{
  "arch": "resnet_bottleneck",
  "horizontal_flip": true,
  "translate": 0.06,
  "rotation_deg": 5,
  "init": "kaiming_normal",
  "lr": 0.011,
  "nesterov": true,
  "adamw_lr_other_params": 0.0023
}
Rows from block 2, named by matrix and row number. Each number is 128 + 32 x the weight over its row's rms, rounded and kept within 0 to 255. All counts start at 0. Numbers have three digits each. After the name is the row's rms in percent of the matrix's.
# short0: shortcut pointwise conv, stride 2 (model.blocks.2.short.0.weight, 192x128x1x1), inputs 64-127
short0.0 104:100160111160165125124106074166150135169124134095147150070123139097153150153127115150100081152107179076142176110165137159127131117174073157096141155165063141096111115086095136101130118152111113
short0.1 099:158169102107133096127154055131137091139158131077103155083123182094137146131159104126143162102147107092145146121110156150065110124108138176114150158145149134123121172157125049159093094172134110
short0.2 095:112136133097120125147150183153077130136145148122191112126116155171116075130163158151099132103126120114142147169129105180148131092051131157114141140166147130067081114105126096145139115104143088
short0.3 111:063109074132131084094124168137057145135138133089147112163061083068113164134158119091055128111129119100103141056195125161161201095099156138176149119109119173168130119159109155118165096103145116
short0.4 096:142085117139156148075107107147100098075151165179124183087142100161141110133120124104109119075094133131107148111138127098116090134181127106115124070101152119190158065171093124102099090128080211
short0.5 102:153148172091098142104158152139143131123062111171125182085144144069106128114126085115095188161139141109127044123157142106116146053140115126127138164082112105071184099162201082100140129142151101
short0.6 100:236120111148157077149155108114120075182186126060120114124113175113116114141190045119142148134129070146120141114140124154191161099180098167123076093148100132173105095156116112167169113075130107
short0.7 099:111091093128118151138126121129132142133116167157192146142140172103143109092144079117119112108136139160125129110137094138105162131156221102112135146153170071103152104105132083166142154107162133
short0.8 087:098092117132137152107095108095128106150061179158141143136109150125175117106148128120172090178138109174099121126121147118158108070045107107125111141114098075139124115176104078119104126143115157
short0.9 105:123090091154146144086123114128120118139136169167155124145126180140162159104157121114119075106100082090105134118176183161076152141138114129083115109102157126083130082126159104117157098111182150
short0.10 099:198087156101093102094147115123151103130103137132134134159088133097133193142177094110107111112125138103143133096142107120114153211096122102102121143119119147115095127130106087128134083091161125
short0.11 102:109091151190050135149102147134145112091099095145122131148155104139126132092117190185117118149122136185135124125084111167114091110105130126176172164087103130130077195073105165154123116143111124
short0.12 105:152144124130155144101160107070132142130106135119124163104158119129160122087183111129145094089139154123148143130138106059083167126071100067152081137129140114095122162069050098109171087133117117
short0.13 103:087155071120179130114183115134162156162083114074093120113136076116132114162128109123168123126126173158158140154080136102097127162072150092165125124138104110145136121099177133121064076125180081
short0.14 095:120110154101130126166132135115087059133136105146093080197121106134172148110112196131111171105065219129131154135088093115096129164130152083125104138121153122128170102139149070117198158094182104
short0.15 107:052129161090134123104087131139094152163117122160098182175179105116140153128095194140048120155134085147100141154126122084152053134137123106094147075124145100120139131211137132174091113111074173
short0.16 098:148126095122144109121126126097136187132168137116123135120117115150187110095127046085134110150178182144139141100134128120112105092100140138088139163147135111140094108111073175144162106127153101
short0.17 110:083139114105140134111160128099088108076137113139085155157096136079135112078194181096091181065110142159134139110091157107120112116074128150078138205127133130085105171126102145118120120155138195
short0.18 095:184095095046097077113107171102142077093121138125104120146139144116108143194140120140114075098102155147135187121117074144139159101095154184183127124096133123111151150155128106135142205150059137
short0.19 099:075101177157132138160147181112171159132103101123097149127095095117129154146155089052101087151127109085121130123125105087112111168085126068146119106123165143146059138153087159198155183134149168
short0.20 106:090100140132156139127233161114081082139126112163174195102150126123166124111090131094111124113122181110149147118111149096090150222096102168167073145167128119106124137109126138106051123183147128
short0.21 102:145143145172118165145134149134108170094127111097103115147098114107168137107151158113077070117099155169139113099114138118123172114152109095148111132079130122122164110131099118150154124128209082
short0.22 103:113107123157143092105127122145162130115128067140137098176119111135146185168188201157101090048135129150124192143115138167094117147104164103134178102131071121059091144066117145126122128128095119
short0.23 101:140115133154181119074053094070164063082117123181150158131175106155150080145125139091064081162133108081076076142124131104149117125142098106150089087099120118150166155062108159124102107087103189
short0.24 104:137145098211135103161081116150116137040146094146131172102082124108089140114125083140160154137143103108127191115094071128109122115130110119186115133118162095047123121124162095129136136162138159
short0.25 097:105126125124092110099123189131136151105125106137134101122151127148138106099097107145160124173194100184120136095178056167152098194058161152148075093145141157123160083157099164150070147088111152
short0.26 096:062161160118198137167102127087169053084090152082170133102139073168149156129148111131184138131178123102135085136118127096107145123090115080116131119131156112123098165181105108135091163143110122
short0.27 098:097090127183143122155074121155157107158148083173127126142153124106125148146142194082109161115141111179085057143177104109170078151146169096133204096135135171197109184155114089137120166147122146
short0.28 107:126131086168104151151092134111163121203124139155150119142171156146137122103181130094096095122148110122121128091134135098128099110195086101128130106172127086175130154112083144085165072108111171
short0.29 093:171141131120114105108131150207120145128149130119141093136165119152156181121101139127102142107177103088150177123109130105178201170126075105145124105177112128047076169087129109097111143121124140
short0.30 093:208134134089183109089135121074184128121130117105153065098147155160123128174102061093116106075122184124139161135082137112141134217128166159218155164112104127189148114122142123127096103170148140
short0.31 094:129054128161142139099113126144158104148100076175168155109141106176135164132137058119150120135082074123085140132140096113126129093110098110163094104125152125140128105104117096166117098097078109
short0.32 097:074121137123163111116153102079090117104072188081137161176126129140136130131188131192178123124167104138133168193183097120156145094100114189077151114190149128097117147084109128098161173100136103
short0.33 099:130128131104133122104110153165108071095150171110157177087149113153099121134144100178132099110138164099143152101068126064132128034093098097124154133137060106050169149166139101104094167108170076
short0.34 091:113138129041156079176076132192153158068103106120146117074065084146091171123135104171136134184129101159078146146106114140160110147166130093089147128147083130159114138112144111070094101066101157
short0.35 092:103166140145169143104084130120119109173095103090135083151096102109116094132139167139165159105194139097126107133133152069110190147147175073173104157057161104128052117094111097125097110128164142
short0.36 102:121166182105115128157072129121138165130132135238134148178122112106113120151081216175173178125098130120095131103157145082092140105171134128073136174120174139129139102168166150099113184084135114
short0.37 103:165150152095134116130077093132177210110144123082143120194138162140106134124130107145139195066172143118120135113249145194142130102111089159177093088211173119131175100154111126147155152153111149
short0.38 109:155140085078127082124108160118186146090064093145111102113078128123118119135188135124139159110109140143105154108070190149137176137110084099140148174144173134176123138149128185152131106139147107
short0.39 103:146152141165146156137108079156190155132139124113179099116135123138115101137099174096049164128131052172105212145093079095119096106087126162087099181150167116076110120115168116110072152144123154
short0.40 097:112088089125114144105090093147144035085104110163097123115116115068128075091092176090147121121093177169114110108122139145161110147188193107149177168066096118129155122101138129090124091129104180
short0.41 088:120124169169157133143141126117136109146141118126166153115114113161060138139141097110099136139105166101095071125089149137106104203105100137188099125178166132150125095124141099174151092155095063
short0.42 100:108156115076077171107143128113102122149177157148161104155119148120142165098155068077166140130139084098168127076124075121146072072127118127170117113180079114097133128116086081110127078147142085
short0.43 100:197162094122157096099105137173073120120218138130157129136135137142152061074132091135193096140135127114109129094095083153163125171122100109133109158185103152144164167081094120100110105120119167
short0.44 097:101099084116126168108197176100159139153209077144087122101154115126108139091149120104117111149116106234138135143103096100149111178128135108153173081132102115130103138082080172136093119113183128
short0.45 093:101156126134133148062121099096142150137114143158157132128145072118107091090126144174167117157160156100112067113163107090111105056089105123144119087157108102138159142083103174128098152089196096
short0.46 102:074119148077085122075119102122128093105120096162144165095140128124117071121147188134162133133080150061115140133158164145137177131166093129130161101107058147131111154152136183110121081115187170
short0.47 107:137121107134096129098152121136102049113159096120063177174133097071102135141068137140135132122111180079132162107119154150112135166091127112178066127124111119090152079115181180115065118083168127
short0.48 097:123134147078136125106098095051212185106125125070109117087098095112091138137083179119099143099137150070137138144165144158133127158119157100102088119199100138074178146124123073116144092107102093
short0.49 113:179152122098157153117100110089157183111133145209145141077102131125124127153080094091108091127152083105136146105143170148154108097146092142125105178160081148141139069147056128122140057126121139
short0.50 089:108139156148152125105126102103110174128153126134167164116114133148163096099089181159101099136161122110142089154158124064100137085127147194173105129131161120116094193146145123081110097131115179
short0.51 101:144121106080110153195147098148130120157151154140148075081139140082129122125098101100125180200055109117121178119211129133143131145216163150163131092134210096123133106152133108181195169126068121
short0.52 101:129147152112140129060114147119130106119158163117135136154114132177175110097122102146157094104142068095077088157127115170122106166089140145151154063117127100140103083113085119105137068174104212
short0.53 106:129133103115143146110174143140136193159151140171175157100104195123101123139148064106109086191126155180143117148101133143153128189199169123141076147148158125194127132178114088121090160127119124
short0.54 102:098148123135149107149166154136086102121107156080100096149118141152132114146127103153153122182156138102145156138197105164092171098069120117126143136172188161087135140147121147167091120126141184
short0.55 095:077160161150101109124112152125116121063077142123089133111125137056155166141088174123119114081100140142130128155069105153083137159119132150154099199103117129122136122039156107113136095115101173
short0.56 082:141159216131099146062133137153097106097097111102155102099082119100126146128085115122115151124064146115145185114127109196151152072157135127067124171143116129091147186076193122132109094175162102
short0.57 093:190053106145142158128114094128150099133160124173130120177135060161083090077120140101153111089144158129088088149095161119110157118080097093123175114139166128132099160089113162124142096127158145
short0.58 095:127124128115173169177164149161098140134148143066156094088070110128154078061108099086060183156136128086150109127132109066076116084121105130163135121134133093093123117146139162174144176163136122
short0.59 100:101160114157154150134138146120154135129150171123157074103113098134146103138102219089123084126177132151129133115088159153128124108065120161110128143147119081107138098156154104118086156136130127
short0.60 097:110108126125151137133128178134146106186167112117074168144161139138125091137146099097125107108126123066119082109095122078220137161154116133161105137122039070148107142132125158145165112095147130
short0.61 102:133092101054163138148125127135117093117166105076129125094109103088153132162102095138089088051114184154114126137116128116108153082070142111104130163085108171142074172104190120109148113125115133
short0.62 099:140161104137114142142103108161188100108165116082172082180103098157127137107091172131164135128098114136147107138101127056141149120188125115175122130141126174132101171083102163087144131115089073
short0.63 099:155111095186075108141121069133160150084159122127183126091149078133140121083113159148201151120104159098139184126090074094106102147162113112132126206102180172109065135120113187106151143173141078
short0.64 107:173155121149152151114103153113148131150126146105125125149110153108143092146138094158117140096109147146133178148045163178128062177100153143145132162123170120125123113148123137153147172182171137
short0.65 102:109138047100142112131120094088209096098100079136127127085103149135089198142182164075082158136127139119127159098085159076090142184074120121124124105119123109131125129138129084140167166101209088
short0.66 099:055159100148109110130137121110111146113159092123103139142129119115123115072165157114098089108120200108146048121089157153099133184140100072111134109090143141082119152110119122095073170107132151
short0.67 102:058160092081205087170101142090162108145163114184149181119133125093090187178181109160136137090188145184119148133108116094074114130100116141151154132113127204163114182111061119090155106125147094
short0.68 099:080120129120124128120063095109097083148131143119177181158138076143167158092156197138132131100139132112106114070157117130113132122105099104178106136133149112189149157120165147133162133124140102
short0.69 101:083140136105135114133104121141116103143125182212111173120126192147134147108111065119078155114149095120111169143089170103113131127123123115114108146142147088098115073135169139132159111165111117
short0.70 103:134091097131147170162079166185091103099128165175119096180148134131181109137087135085111083189147084123102114148164121127186144127172134150153081100081119112119097095137143119127138124082128106
short0.71 089:173064127158144070107154118160091083105141118116140132113149074208085104161178107114116173091130148195113112117105108154126113130139086104045160130094116131185125128176108143150127088108160125
short0.72 108:063181143150126108075134114097123109141127144163104117097103063116160053150124092119201145117103149153124129187197077124159135172157123134143210135147177145174146134181158072096131162118210085
short0.73 103:120129068085137126107085121075137155133166178102117109171182153159131134140157135124217133091115148106150134092171109117134133092161134112129129086109157125114153154112151161062094111146142115
short0.74 097:118175124121143105128093100176097122124117123168150103197136176175116114091099116107059068078157101122103134154138151174131120083157142137206171115138106120091118085143102055152130115132108125
short0.75 105:117140213113177136102153109133107103132126109131111150152094175104132146131074081091191181142103107127164126151060152071168108182084131188172109190101077112087126103118124199110120127143090126
short0.76 104:112092109109117144127089149137092105125111106162146111140209156129124079072095144166100150175123165161131113140127121072140128055091128096153094149128084099136127103037136159126134119142097127
short0.77 100:169167059096110167141100123154143117131121128120159115064180198150143135124125152147155132182125159111098171185168093088097110124104090129073149159140120176136138173115129119122143075139107168
short0.78 098:167133130157139062094164152129147109136112150103158153127093069123172149129121141118099108118123094096153172134136210151172144116181158170103152153123089135189136112103093099135109074138161148
short0.79 103:168109118171146136159142093172082114127146150088124194142149148151181172160100105162142142154147072127134114141160119197121132136077137162077094132090094166124152105197149169146101125105107083
short0.80 093:149123165180175116120099125129133129058104146130141105090135206130099099123162100102115085114094129130124097145151065098068143149039138144087115155130164119118141095135155220170149140152148118
short0.81 104:144162097141147144167108088134102152074110122213132162068129113152076115151071110111067202093146161139116135120102101113120141112135145084112122148143115100126117132136105120147054140141122119
short0.82 107:175112074094116155108148150162106103156128134162118128148102065136145111114093063115047168060117053101141116130076120185103078094243131109181101096146115066113115092127153207107125108104135136
short0.83 100:080114081095112122161082141203110165127121109126110118119104146116109182112187212120127105126139152048118112103134098146148132064152123123154149120114164133133097149111099149137156156154086106
short0.84 106:111121125149138114129140074098184050139134150104085125094177123133152064125129169135177163123122227144138127088155145158181144174148178146147174109137071113125095093164137104105109090139132080
short0.85 109:111156138157132112122182134150071105091138172132144168153086073156129096117104119113182133110166047132132108143066135095111133110098138098119137093102109125094181079222127119097095123155108151
short0.86 096:155135077135136152078051154095202131110078126109139147109083180149136106089081083078099142118139133130127116113164159034149121118157129134130112145098140186122082116114127116127141208137181098
short0.87 104:103128141164069149170135109146169130103171152106124163199119070146136113115178152128112141077140090094118197129029137149159089195156125098128101209120119125088110137118106097125089134141069117
short0.88 099:110167159154094136107118166178109122157141139116116119112133062114170129129102087167146161121138155165142142135118153146117119034096121132162084145064122114135116130104166073135200156138109121
short0.89 107:073183094170144117098159127130130134072089116110126143115111179140155159161170126105095072104162080095126098145132153189092134191155124155137168108150185133059152125061138099121090091138187101
short0.90 101:123141155089147117155081162148115159130151103139117147140120153094118204131161093143110125124137137074118123116142098163123145155156113124171168161126079148114102168074064109149147111118106120
short0.91 110:127191116098147165113138068147175099159149133153085125120129105108136122111113107170077131163122147170127211128093130151099138034132125129064160094156132111111160117125118138120038106133153150
short0.92 094:220181132100158111151093125147127126126144103192144110122104086161162098143109143070175049095163178111095125160110131131085116185145131146126125180161187158129156196161111050110133144149072135
short0.93 097:087112058118143100139067131101112130125135140131131058067089093109129177167168103079099120154149072133087119142155087168162082124091142124140112169158101141139135179126124156135130104113123123
short0.94 099:120193119098140100190145103080136134101171105153107167110157100111075141100141129164109183159099127111144076128169133119099130142065103147132115162153147167102181157134096069126148150112151089
short0.95 105:121146164129108114143139068112134118119073143140068138153126150116112191140140112091119116125135138076165096142098164122114118094129115084140125134143072062115105105121131080117101113125200135
short0.96 099:112069167106132050125052097126135117079128105156156137154081116078129130145169124126089094160072102106070163097162147103096164111156146107121129131121112171085150119168172060084128136101147137
short0.97 101:087146131148116155133093143079145146153153123110105123212160116113132123148132128155110083169140161074136098138126128177086114136144178131197191148105120103126090121111124100122110140140097106
short0.98 100:098121067101119115104207122170180126129129172154175106149122112094135158132111149122097156153135111198167172113106174130104123115151143153167140086140089143167090065124138109107062156142085075
short0.99 096:088148133169160110171132121084147147136119111120185096180095087132128127119157211117117100146121064131139151144079115141169144084198119077121096133141132121133169135095097098146178104151072131
short0.100 092:125129121096144137145070184175113128098138048159162167180117133124151109126084082146112156150138140178105111149122096169139116107122112097137119190092065134185090145103109162112122158135149208
short0.101 097:163128156100140076150115101139130159155125165194140070133148139123146065135085119137195134190128118133136204099046166117142144089108078166101076204118129128170139125097122146125156112121129200
short0.102 101:115163099149167117128150127115066115157187134135166148102157159127134141145139143104105135137152167079149099106140067114146136200147106119122126103157091137108129152148106088103121092073122111
short0.103 106:168167145144170130120191110117053187132130176091100113137077108090117131173106071174122128115134100128138184123168128137145181059209127156078148169117076134148134094183101167112079111141136114
short0.104 096:124099170100115121103090086107090172098137110129154098146089139094135111140105108101138121171118194168103127078108104139111146096111098080131107100057109176196135119189098130144173128110103137
short0.105 116:124110089114115172139130126130091097228118086088082130129130108081153092176174165093079130115118076088106073138159084075124133156159080086182113086155101132106135125086144101114143080096184196
short0.106 093:099133194107154167079117084086131116049122151146155136162125108146093071112122165121065076164112103126109158122111158077097089174112097077141119180089110100118149162145128101068070130154136170
short0.107 096:057131144112143128185088157145133171099196126181140169139170141172109077092129116168148115100138126227085160102116139117136125077128098125116108130110210116118125086177081106138144153142121143
short0.108 100:085156071124169071109087179161202146105131102138087094142155063116131163142123142105127148161153153179084080153094096071153142163080162115150135113101097171197107128156154131119075125103117104
short0.109 097:160118159168133115116185128131082124127135135165112140149100125120110143094099172159137101139073117121138169107184064127074144096128156126098133073141160146158152127132106146120149133161181138
short0.110 098:134058119137073166137209099134112111137130111104094108090114100113128102149156171204116112127123131182152212088138101113151142074147148157150161094115083127142115072158127195142123152108158113
short0.111 101:113154139108128170108147079133114082132095147091150121094088142094105138183089158218121146151146171214139176104140119097118117121132114200140103118138138210139213138150175171114102136138180096
short0.112 085:163118132175106140084150099171134118108192148190157141136101097110136225157129116186092155141153103122128125088130092081143150082164082143058110179139119129168135157178118174064194203127083160
short0.113 105:152107134149182145072100137080113175127107070155139144148090095157143122130150137138070095156125154170071206120133114111113133048055127124122150121106151153160126195149075186129160131116152128
short0.114 097:132122159102154166102089110168109094162074126150111131073145104131142107116120162199118127153144099103140163115247135195087156097097143143187191096161089112157102097117139139181195116112182079
short0.115 104:077118075127111115133177132104126098144134122164139103075124092139164178133119192136091098089113151079136109123096143101123101130123094074156175100165128100100120166198111076121155175126144104
short0.116 098:126136098120137087108137171150133142099046115186133079080102191149088123134098189148176192151132106165146133095135123143140089115145104142152128255101090140119085120121151048142130110153076097
short0.117 107:195115141143133126122092087105134143071159160132125195100144089111165143175157149136073075147125159139146175153107147100147172110137132162073204130126124137133122167103131224073094137121144194
short0.118 100:117146102071160129095074138167151083109126121147137072045129190123120095128138166136166150170111146118130121138122096087099130137123145143153142155116129160053069137113143085145104176143159082
short0.119 103:110112127151115137162116093152123105093126154126134131196132165153059177113167057112123103179123145133147086105123168165119155156172105070149144078151114136116155099058094221130101137085077135
short0.120 102:129075172166124143135129119102073173109077127173131192129113155128102142159126023040018116113166104130131137103091071102144119127126136091113093106132048139119147175124122187142134109153143145
short0.121 093:078138121180143138077101189165133166144082079122161069177129124135148106083092116145124072119129068130114115120105165123085106091122129111180208125047125120165135150092107188133118115111160167
short0.122 082:189129133143171090123119163074170084131159152079125132119166117120163143227080137155123098131149132103127155165134126130149141132106115178173111073125119155141154178170109090145083140118056062
short0.123 095:201097141152122125121116189108132156185112118149083136159131155130164112139120170128154175147169149194134107110112151100148125107097136163103171094168082076155145128111147230176135055144145162
short0.124 101:118145149191134138116073135124131059104142120168159233110154094132163042099123198097130147089114131126106093134187132167171129085161110134119099089097039079137092157123087124144135163168129054
short0.125 102:190154133108134101161072104101141105160090118131067103081171120140133106127102136153144111148101108100113178108159064247128095136145146073127093132148105180150100111097111159146129092149092085
short0.126 102:137165081117129137139129192141145066175075209104091078154125137144130170146140092171137133085109168127135162149099084100157143075096112119114216149090130141102193109139187112181140141158098105
short0.127 094:090085115112117140133206146107157180192129089103085096216142239131122161142174133106100124143145166091151101102101198158082127107165149126139152149108045152129140098092156134089129136130179093
short0.128 108:113152132125169123139206165138145142162088138108116161086091062197144121150183089132100114083212095133147150151128108174111130122053104124128137121183150132116131138085085173115099140142121126
short0.129 103:085144124186112177121146105123088107150187083115098161108149147080207153099122122134089050127103116092139120164126063123104106215104120169133122127103149146142138170081127110126122111153107116
short0.130 105:135152139121088073065172117095134166159126141109129104147101148121146100101216077093141140094136133178125101173144135095105163155166138148148203053161128120151156135136152108151140153128071109
short0.131 090:170203145134117066094118163176158099097129157121139046145155143132108116212108125176134120134127142171144163100124116169127134124095132079118113137127072224154148108134128086114152133128107094
short0.132 093:099113158162105123142135132091140087140096101121117158149179134145132055138088214114086149117113109094151101149127129220140128175180139105123094070153120060125153106156064118180121113136095134
short0.133 085:086168091151167136190218148143150100126093114131162074149136122109103147110199116133074163153083165140151128144136094141101140087170150088063152127122087099066111117145131129118097148153116121
short0.134 108:163112186154128144126148099125149118138119185128089153151128135110163093106164166116112123081114120051108115172087107114110127113112107112180103122102129158145118117173093053241081117141092145
short0.135 094:135146080097147122149089082161147113123107163138142104149085120100125106157146201161163109096125073121130117127186105097089168085177100097130162087135141120130132120121177152055134111114137083
short0.136 093:102147075127121157130138153145209146082117081139138134069126103127151119155065159115105097098130064093132124104161140103141051109171128132158122092142144098170166131093102112118194137144051119
short0.137 091:131126145114106132119120117120148071088166141074183132080155100083159102149105084152097115134170155117123144124141067134116138195117128091107117101118163124082152112106155125117098109103070155
short0.138 104:078083124186170105115096134113113070111129070108126116075096093069117131133098166129141083148110166117144204189124134179047125130115160143156164076147108114108123131117100113183106116098130166
short0.139 100:090129174126163154099132128139128124130121091101174106135133192146189130120110142089155099198119144125140163118178144131162129163070109094093092078118129161119111146129076000168100078096150129
short0.140 102:170131156107164115132124114170106119146171151109149116165074165119153129119172137134107072143093088174108147081137040088079137064101098180105161141136052106148118126091138145146157081140178181
short0.141 115:123163106226118140120070104076154096111084191083154133205101148114148126113141142109213114147146086133112146131124167106091086158087115156097119068118127128146142131107131146141146118103165101
short0.142 100:169080150093140153155126154108081127128065085144165184129105204110142134143084156041137114074156120108115137129055141117162128161144148146118108147130177113132137163174120112141176093135108141
short0.143 104:135095121153107129088099170112113139075144151127127120196101102101117131126166144126095085104160138103057105167158127126121078088068112132173079127156170119126168183177146202164127118072079151
short0.144 106:123074108128136152116097113142162101078142077106176112174125174073136134085113066190166145148113179139129198100139078112061139120165124100100143141107168096088126150167165081114111081097178128
short0.145 108:127179152165106105198114092123162212112089195105119104111131119134124199165130085102168116093100147120171151167135167092078109121163110107117140206086113124153170118138112159140117158116157074
short0.146 088:182156154145195108129150131131155083100121131112170152101096125175157117188167040106094092120171119112097148172092123093091171144135082079149107164160137137188098179131127170170109165157107158
short0.147 098:122136136146178166180140104140112081104131171196099128119115116115109114082066085070054110153112069121131130182088098137090162119050156113121167126092156143116075123127069123139090141135218139
short0.148 105:121130136150114147103122178129068148159112092058149120078099130120151141127084090208224156070122136147131163129140115138122124162103104169115070120093137124145125107187107094163161090147158117
short0.149 099:110115107122159117112112170112142086096103133137106121124208115139205083137061143104097165153117158138122094187163112165160178113134176114111192087110107114144128123125142058114164095132109124
short0.150 099:142146078133140118128121167129179112093110147089147120083154093116126089131108144123194123146134219134137070126095119111144120176113141090111146156116112187149132121164114084099095144088112133
short0.151 095:071093090104140131181158084141123128114190147097114119165138096084130092128143138141126173144138159152127157140098100169090114209125114139107091142103131131137126126127168027148120138125111122
short0.152 107:158113131094116170140083133083121181151123145171129088124128142117168148149090132083115117125136140118136108159105093128121138109137111152120158123170150106120159112194115080147138142161135169
short0.153 084:160116148088145170150211134084121125102091124132114189097173127119095077165134094144165156100194122127134158131091164176137160101101142138172122087146147156110139128227122190115148143158118188
short0.154 100:117108148090122102117127146089115143096078187182134135098126079132127139161108207143175107104126096127119183192087181134109089097061101142144133201139101133165144092125119191162086112125101153
short0.155 089:100106139173088109108155094089131103122119114150142132149149133145105174141123046145168106090106119089124146209151104071143141094150095081067091136046147196184124124126108100076124138102105135
short0.156 101:167082100116104103113072093087143107133127187117086108139080060145124122173119226099129145109149125064083116124072193140138056152089172141110120167190174138129125141121132182120124126080099139
short0.157 104:163115094155123118105041126195154061099152132106100138112150105132152106107136155127132102072127118086102153091135176150099146086128075105166106111136148168117129163149140121153134121103114112
short0.158 109:151131111130095160129147109158102138124100125117050144224123183188120116121188105148130125093086132066127134158073108138112058154082114087089100114121154159104187090043110089140125136110173137
short0.159 091:079112107091144084136139113166083117118108099141115134063140123125120125164153135170064124066116084103120145126210085112144104178151122123123132127145170154143198142112073103110177181202157149
short0.160 101:127132133091123073145114149120120094144132128143128176124114128118126131174131097169148043109143221112108109130204104061176132086101151162166064153116144145123094133148174143121091077102189109
short0.161 103:160107151112143105134146106159088070102119127111127135157109099118140099123096122141122146121167114158135136116032151147114087089200105090135129105130070133118088154190085092172088104127071099
short0.162 098:095163127133086137131180125172100148208182143085144126082148059120148092067206166162136109126153094128124136122078112075099164079167087118143098145142180105176098163099185140093155162156077150
short0.163 101:121160109122144180127137113156152037110054155182114094136108080131157075128127068124116144144156114137129151091084128135136132145067133136154103206100113094092104077132130118106123135142191123
short0.164 103:095137132117117136157188107113174124143145109127218098095121160109080074086088121074117154138091130149156159119186095176133134104161108110193112108131097075135100115140143150167069121145137144
short0.165 098:155122085130104174161159138082138123123128086089140145125142117120101084116100169082185087102109113168147142122129125074105106188225158116172073169141078151140113160075155067131118162161103119
short0.166 100:130179150209155112073132097136113068107125140135102113119096167117112105101139079150226083137084166132147182150139139147092124114091139133079164102125105162126137122173107114066132182127158091
short0.167 103:129155122208163149136117125093162194093125092091142133166126143097102130078116199124083130123145120091110140104145120170054133115141123103135130157130093100082113156104101183169160128145115172
short0.168 106:158134050151137096095138120119154118109167156092132115071054154101126139104163039104164112099146111057143105166133115154174127143136118107129062090150092099168131145123090117120161123088130134
short0.169 103:099127103130157119111152215153126113113117095108133119111135228117191094094108148161159142071185065160134119148192098153111137124080137149173160077147133144103081129127108168172114078183138129
short0.170 096:175125135108146097139127097147055061128136112162175147088139158145116132139096159151174160216099188121179097185117149112153160173179112143136137134116105110108146158140120099155072167123120147
short0.171 106:145193131117150133145122098087149176114138091085121114112149168125144116193094086152111139110092164066156137170236085134128150146091181125108150140130110164120115109158178173148125100110157162
short0.172 095:167117165060086157105085139151120139136085160109129133111125153121081160132094108153143137125104158165140126143168151179128175129111137139172109191096159094125124074109150209146160135138064127
short0.173 100:163121122136135181175178118091158203130163115110112143118159140124135102101155064124167114103134137157134075158147074079147149208138080150125122114113125147096102139147142117163083170142121146
short0.174 098:104192162131146112136139105147150059065158126154186091156131114121184126131119118126130145113156154069129133164164144146136142110074132104135110127136099129160089119171113072081140132104098160
short0.175 101:132094162135139140198144126127132136107111097164133121036166139123111106081090113119092108174134108096092095110142172117111000156190155091131142204093129118149111104113068110119111130120125167
short0.176 101:166111152163165145142081105115134127116120169134162106129131251139122122163090085078086101105099129119129103160224127103088143100131156141119108080229153122115152118095134106152091140117156085
short0.177 098:111128082107132179113178175119151084139152135128135162101150074138115105125059137128086130152153094148158095150072059120070100105154159108173064109147142112106179096178144091123074164093118148
short0.178 093:150109163061112173083106168096120097124138137098166115152087155151186147125146120120104075147141188157108165100135080116167094160135139118093120181103154158153162168070119147112187082135162113
short0.179 110:102172100147124122134126103171135174160110133132112091173156145103107144074109191144123143148142139094127137168130135156125120103170170135111124170118181113124170103059166090092118096161152152
short0.180 103:193147148084117173102135143084135105159223145114178165166159125136148127102130148186108109150143165126126104119157168158115124160148129104173121146148070162098185119087142082127140127102103160
short0.181 098:154127146139109078130102140115072123112135140210108179111109130131142094106135095109187171074153148108093125140137123105140140139087110152119113161170198136135110173121145176144160143120124142
short0.182 100:141106150078096180174139061120106159164171096103144094142144095119093158162134163059075132101128095133149158100096114070081108148255087133122162096145078117128123096117156105123146106102099153
short0.183 098:114105091156129144125110130109066137108162081197174114123103077116165109064120203093167141161134135138111092139110150128123192140137058039162140097092097058075084140108109117174181116144144178
short0.184 097:107110088098110130102151183087116097160128166091107167138129145145070136062107114120176152127080094070178144114099173105141146139129142088157158121139082153072201080110113144111076164133167029
short0.185 102:058150111119107099131161112121151107163160146117095138164161131109136223112099122157162060131098105126168128110114110110102137078095123156137174056115127084086129091120102133105108116124141065
short0.186 109:121121117144114092143166158144165086148106123141099157146114130135098166176148092145162093113168100173140101097166122102162086143102151116076113121195080136192107163135188103117159111128127125
short0.187 102:167075141135064122110144120131108105134144152101145138148174093088134126160115109067130095101072115077163163129090114190107121153104088213206154143094134113129089084068128131130156059180105092
short0.188 106:133113156123121131143133117071122169106109116191183172121138087099129108083060153113114147077134191162127204152088138127173113067132103117109101112099067115144151125128082161135130126112227142
short0.189 095:195149174121157123177113125136199096098188143126137200088138090138108109167106068125101077072124127078136173162053151152089138150167109163120129193092174132118123140147119150125086120140127148
short0.190 090:165179096052148111133203130147181109225176094128152120090128167112127180159126115123241115175142113136158136167139135066152182093182150131078131079185134160088068102114156123119147148109073136
short0.191 107:112126159131086144097139141142136122076135155130167127081103165130084164129116072092183150194156103132142192101130133122102115091096152077132167113174105136107150141181090082152086254126111127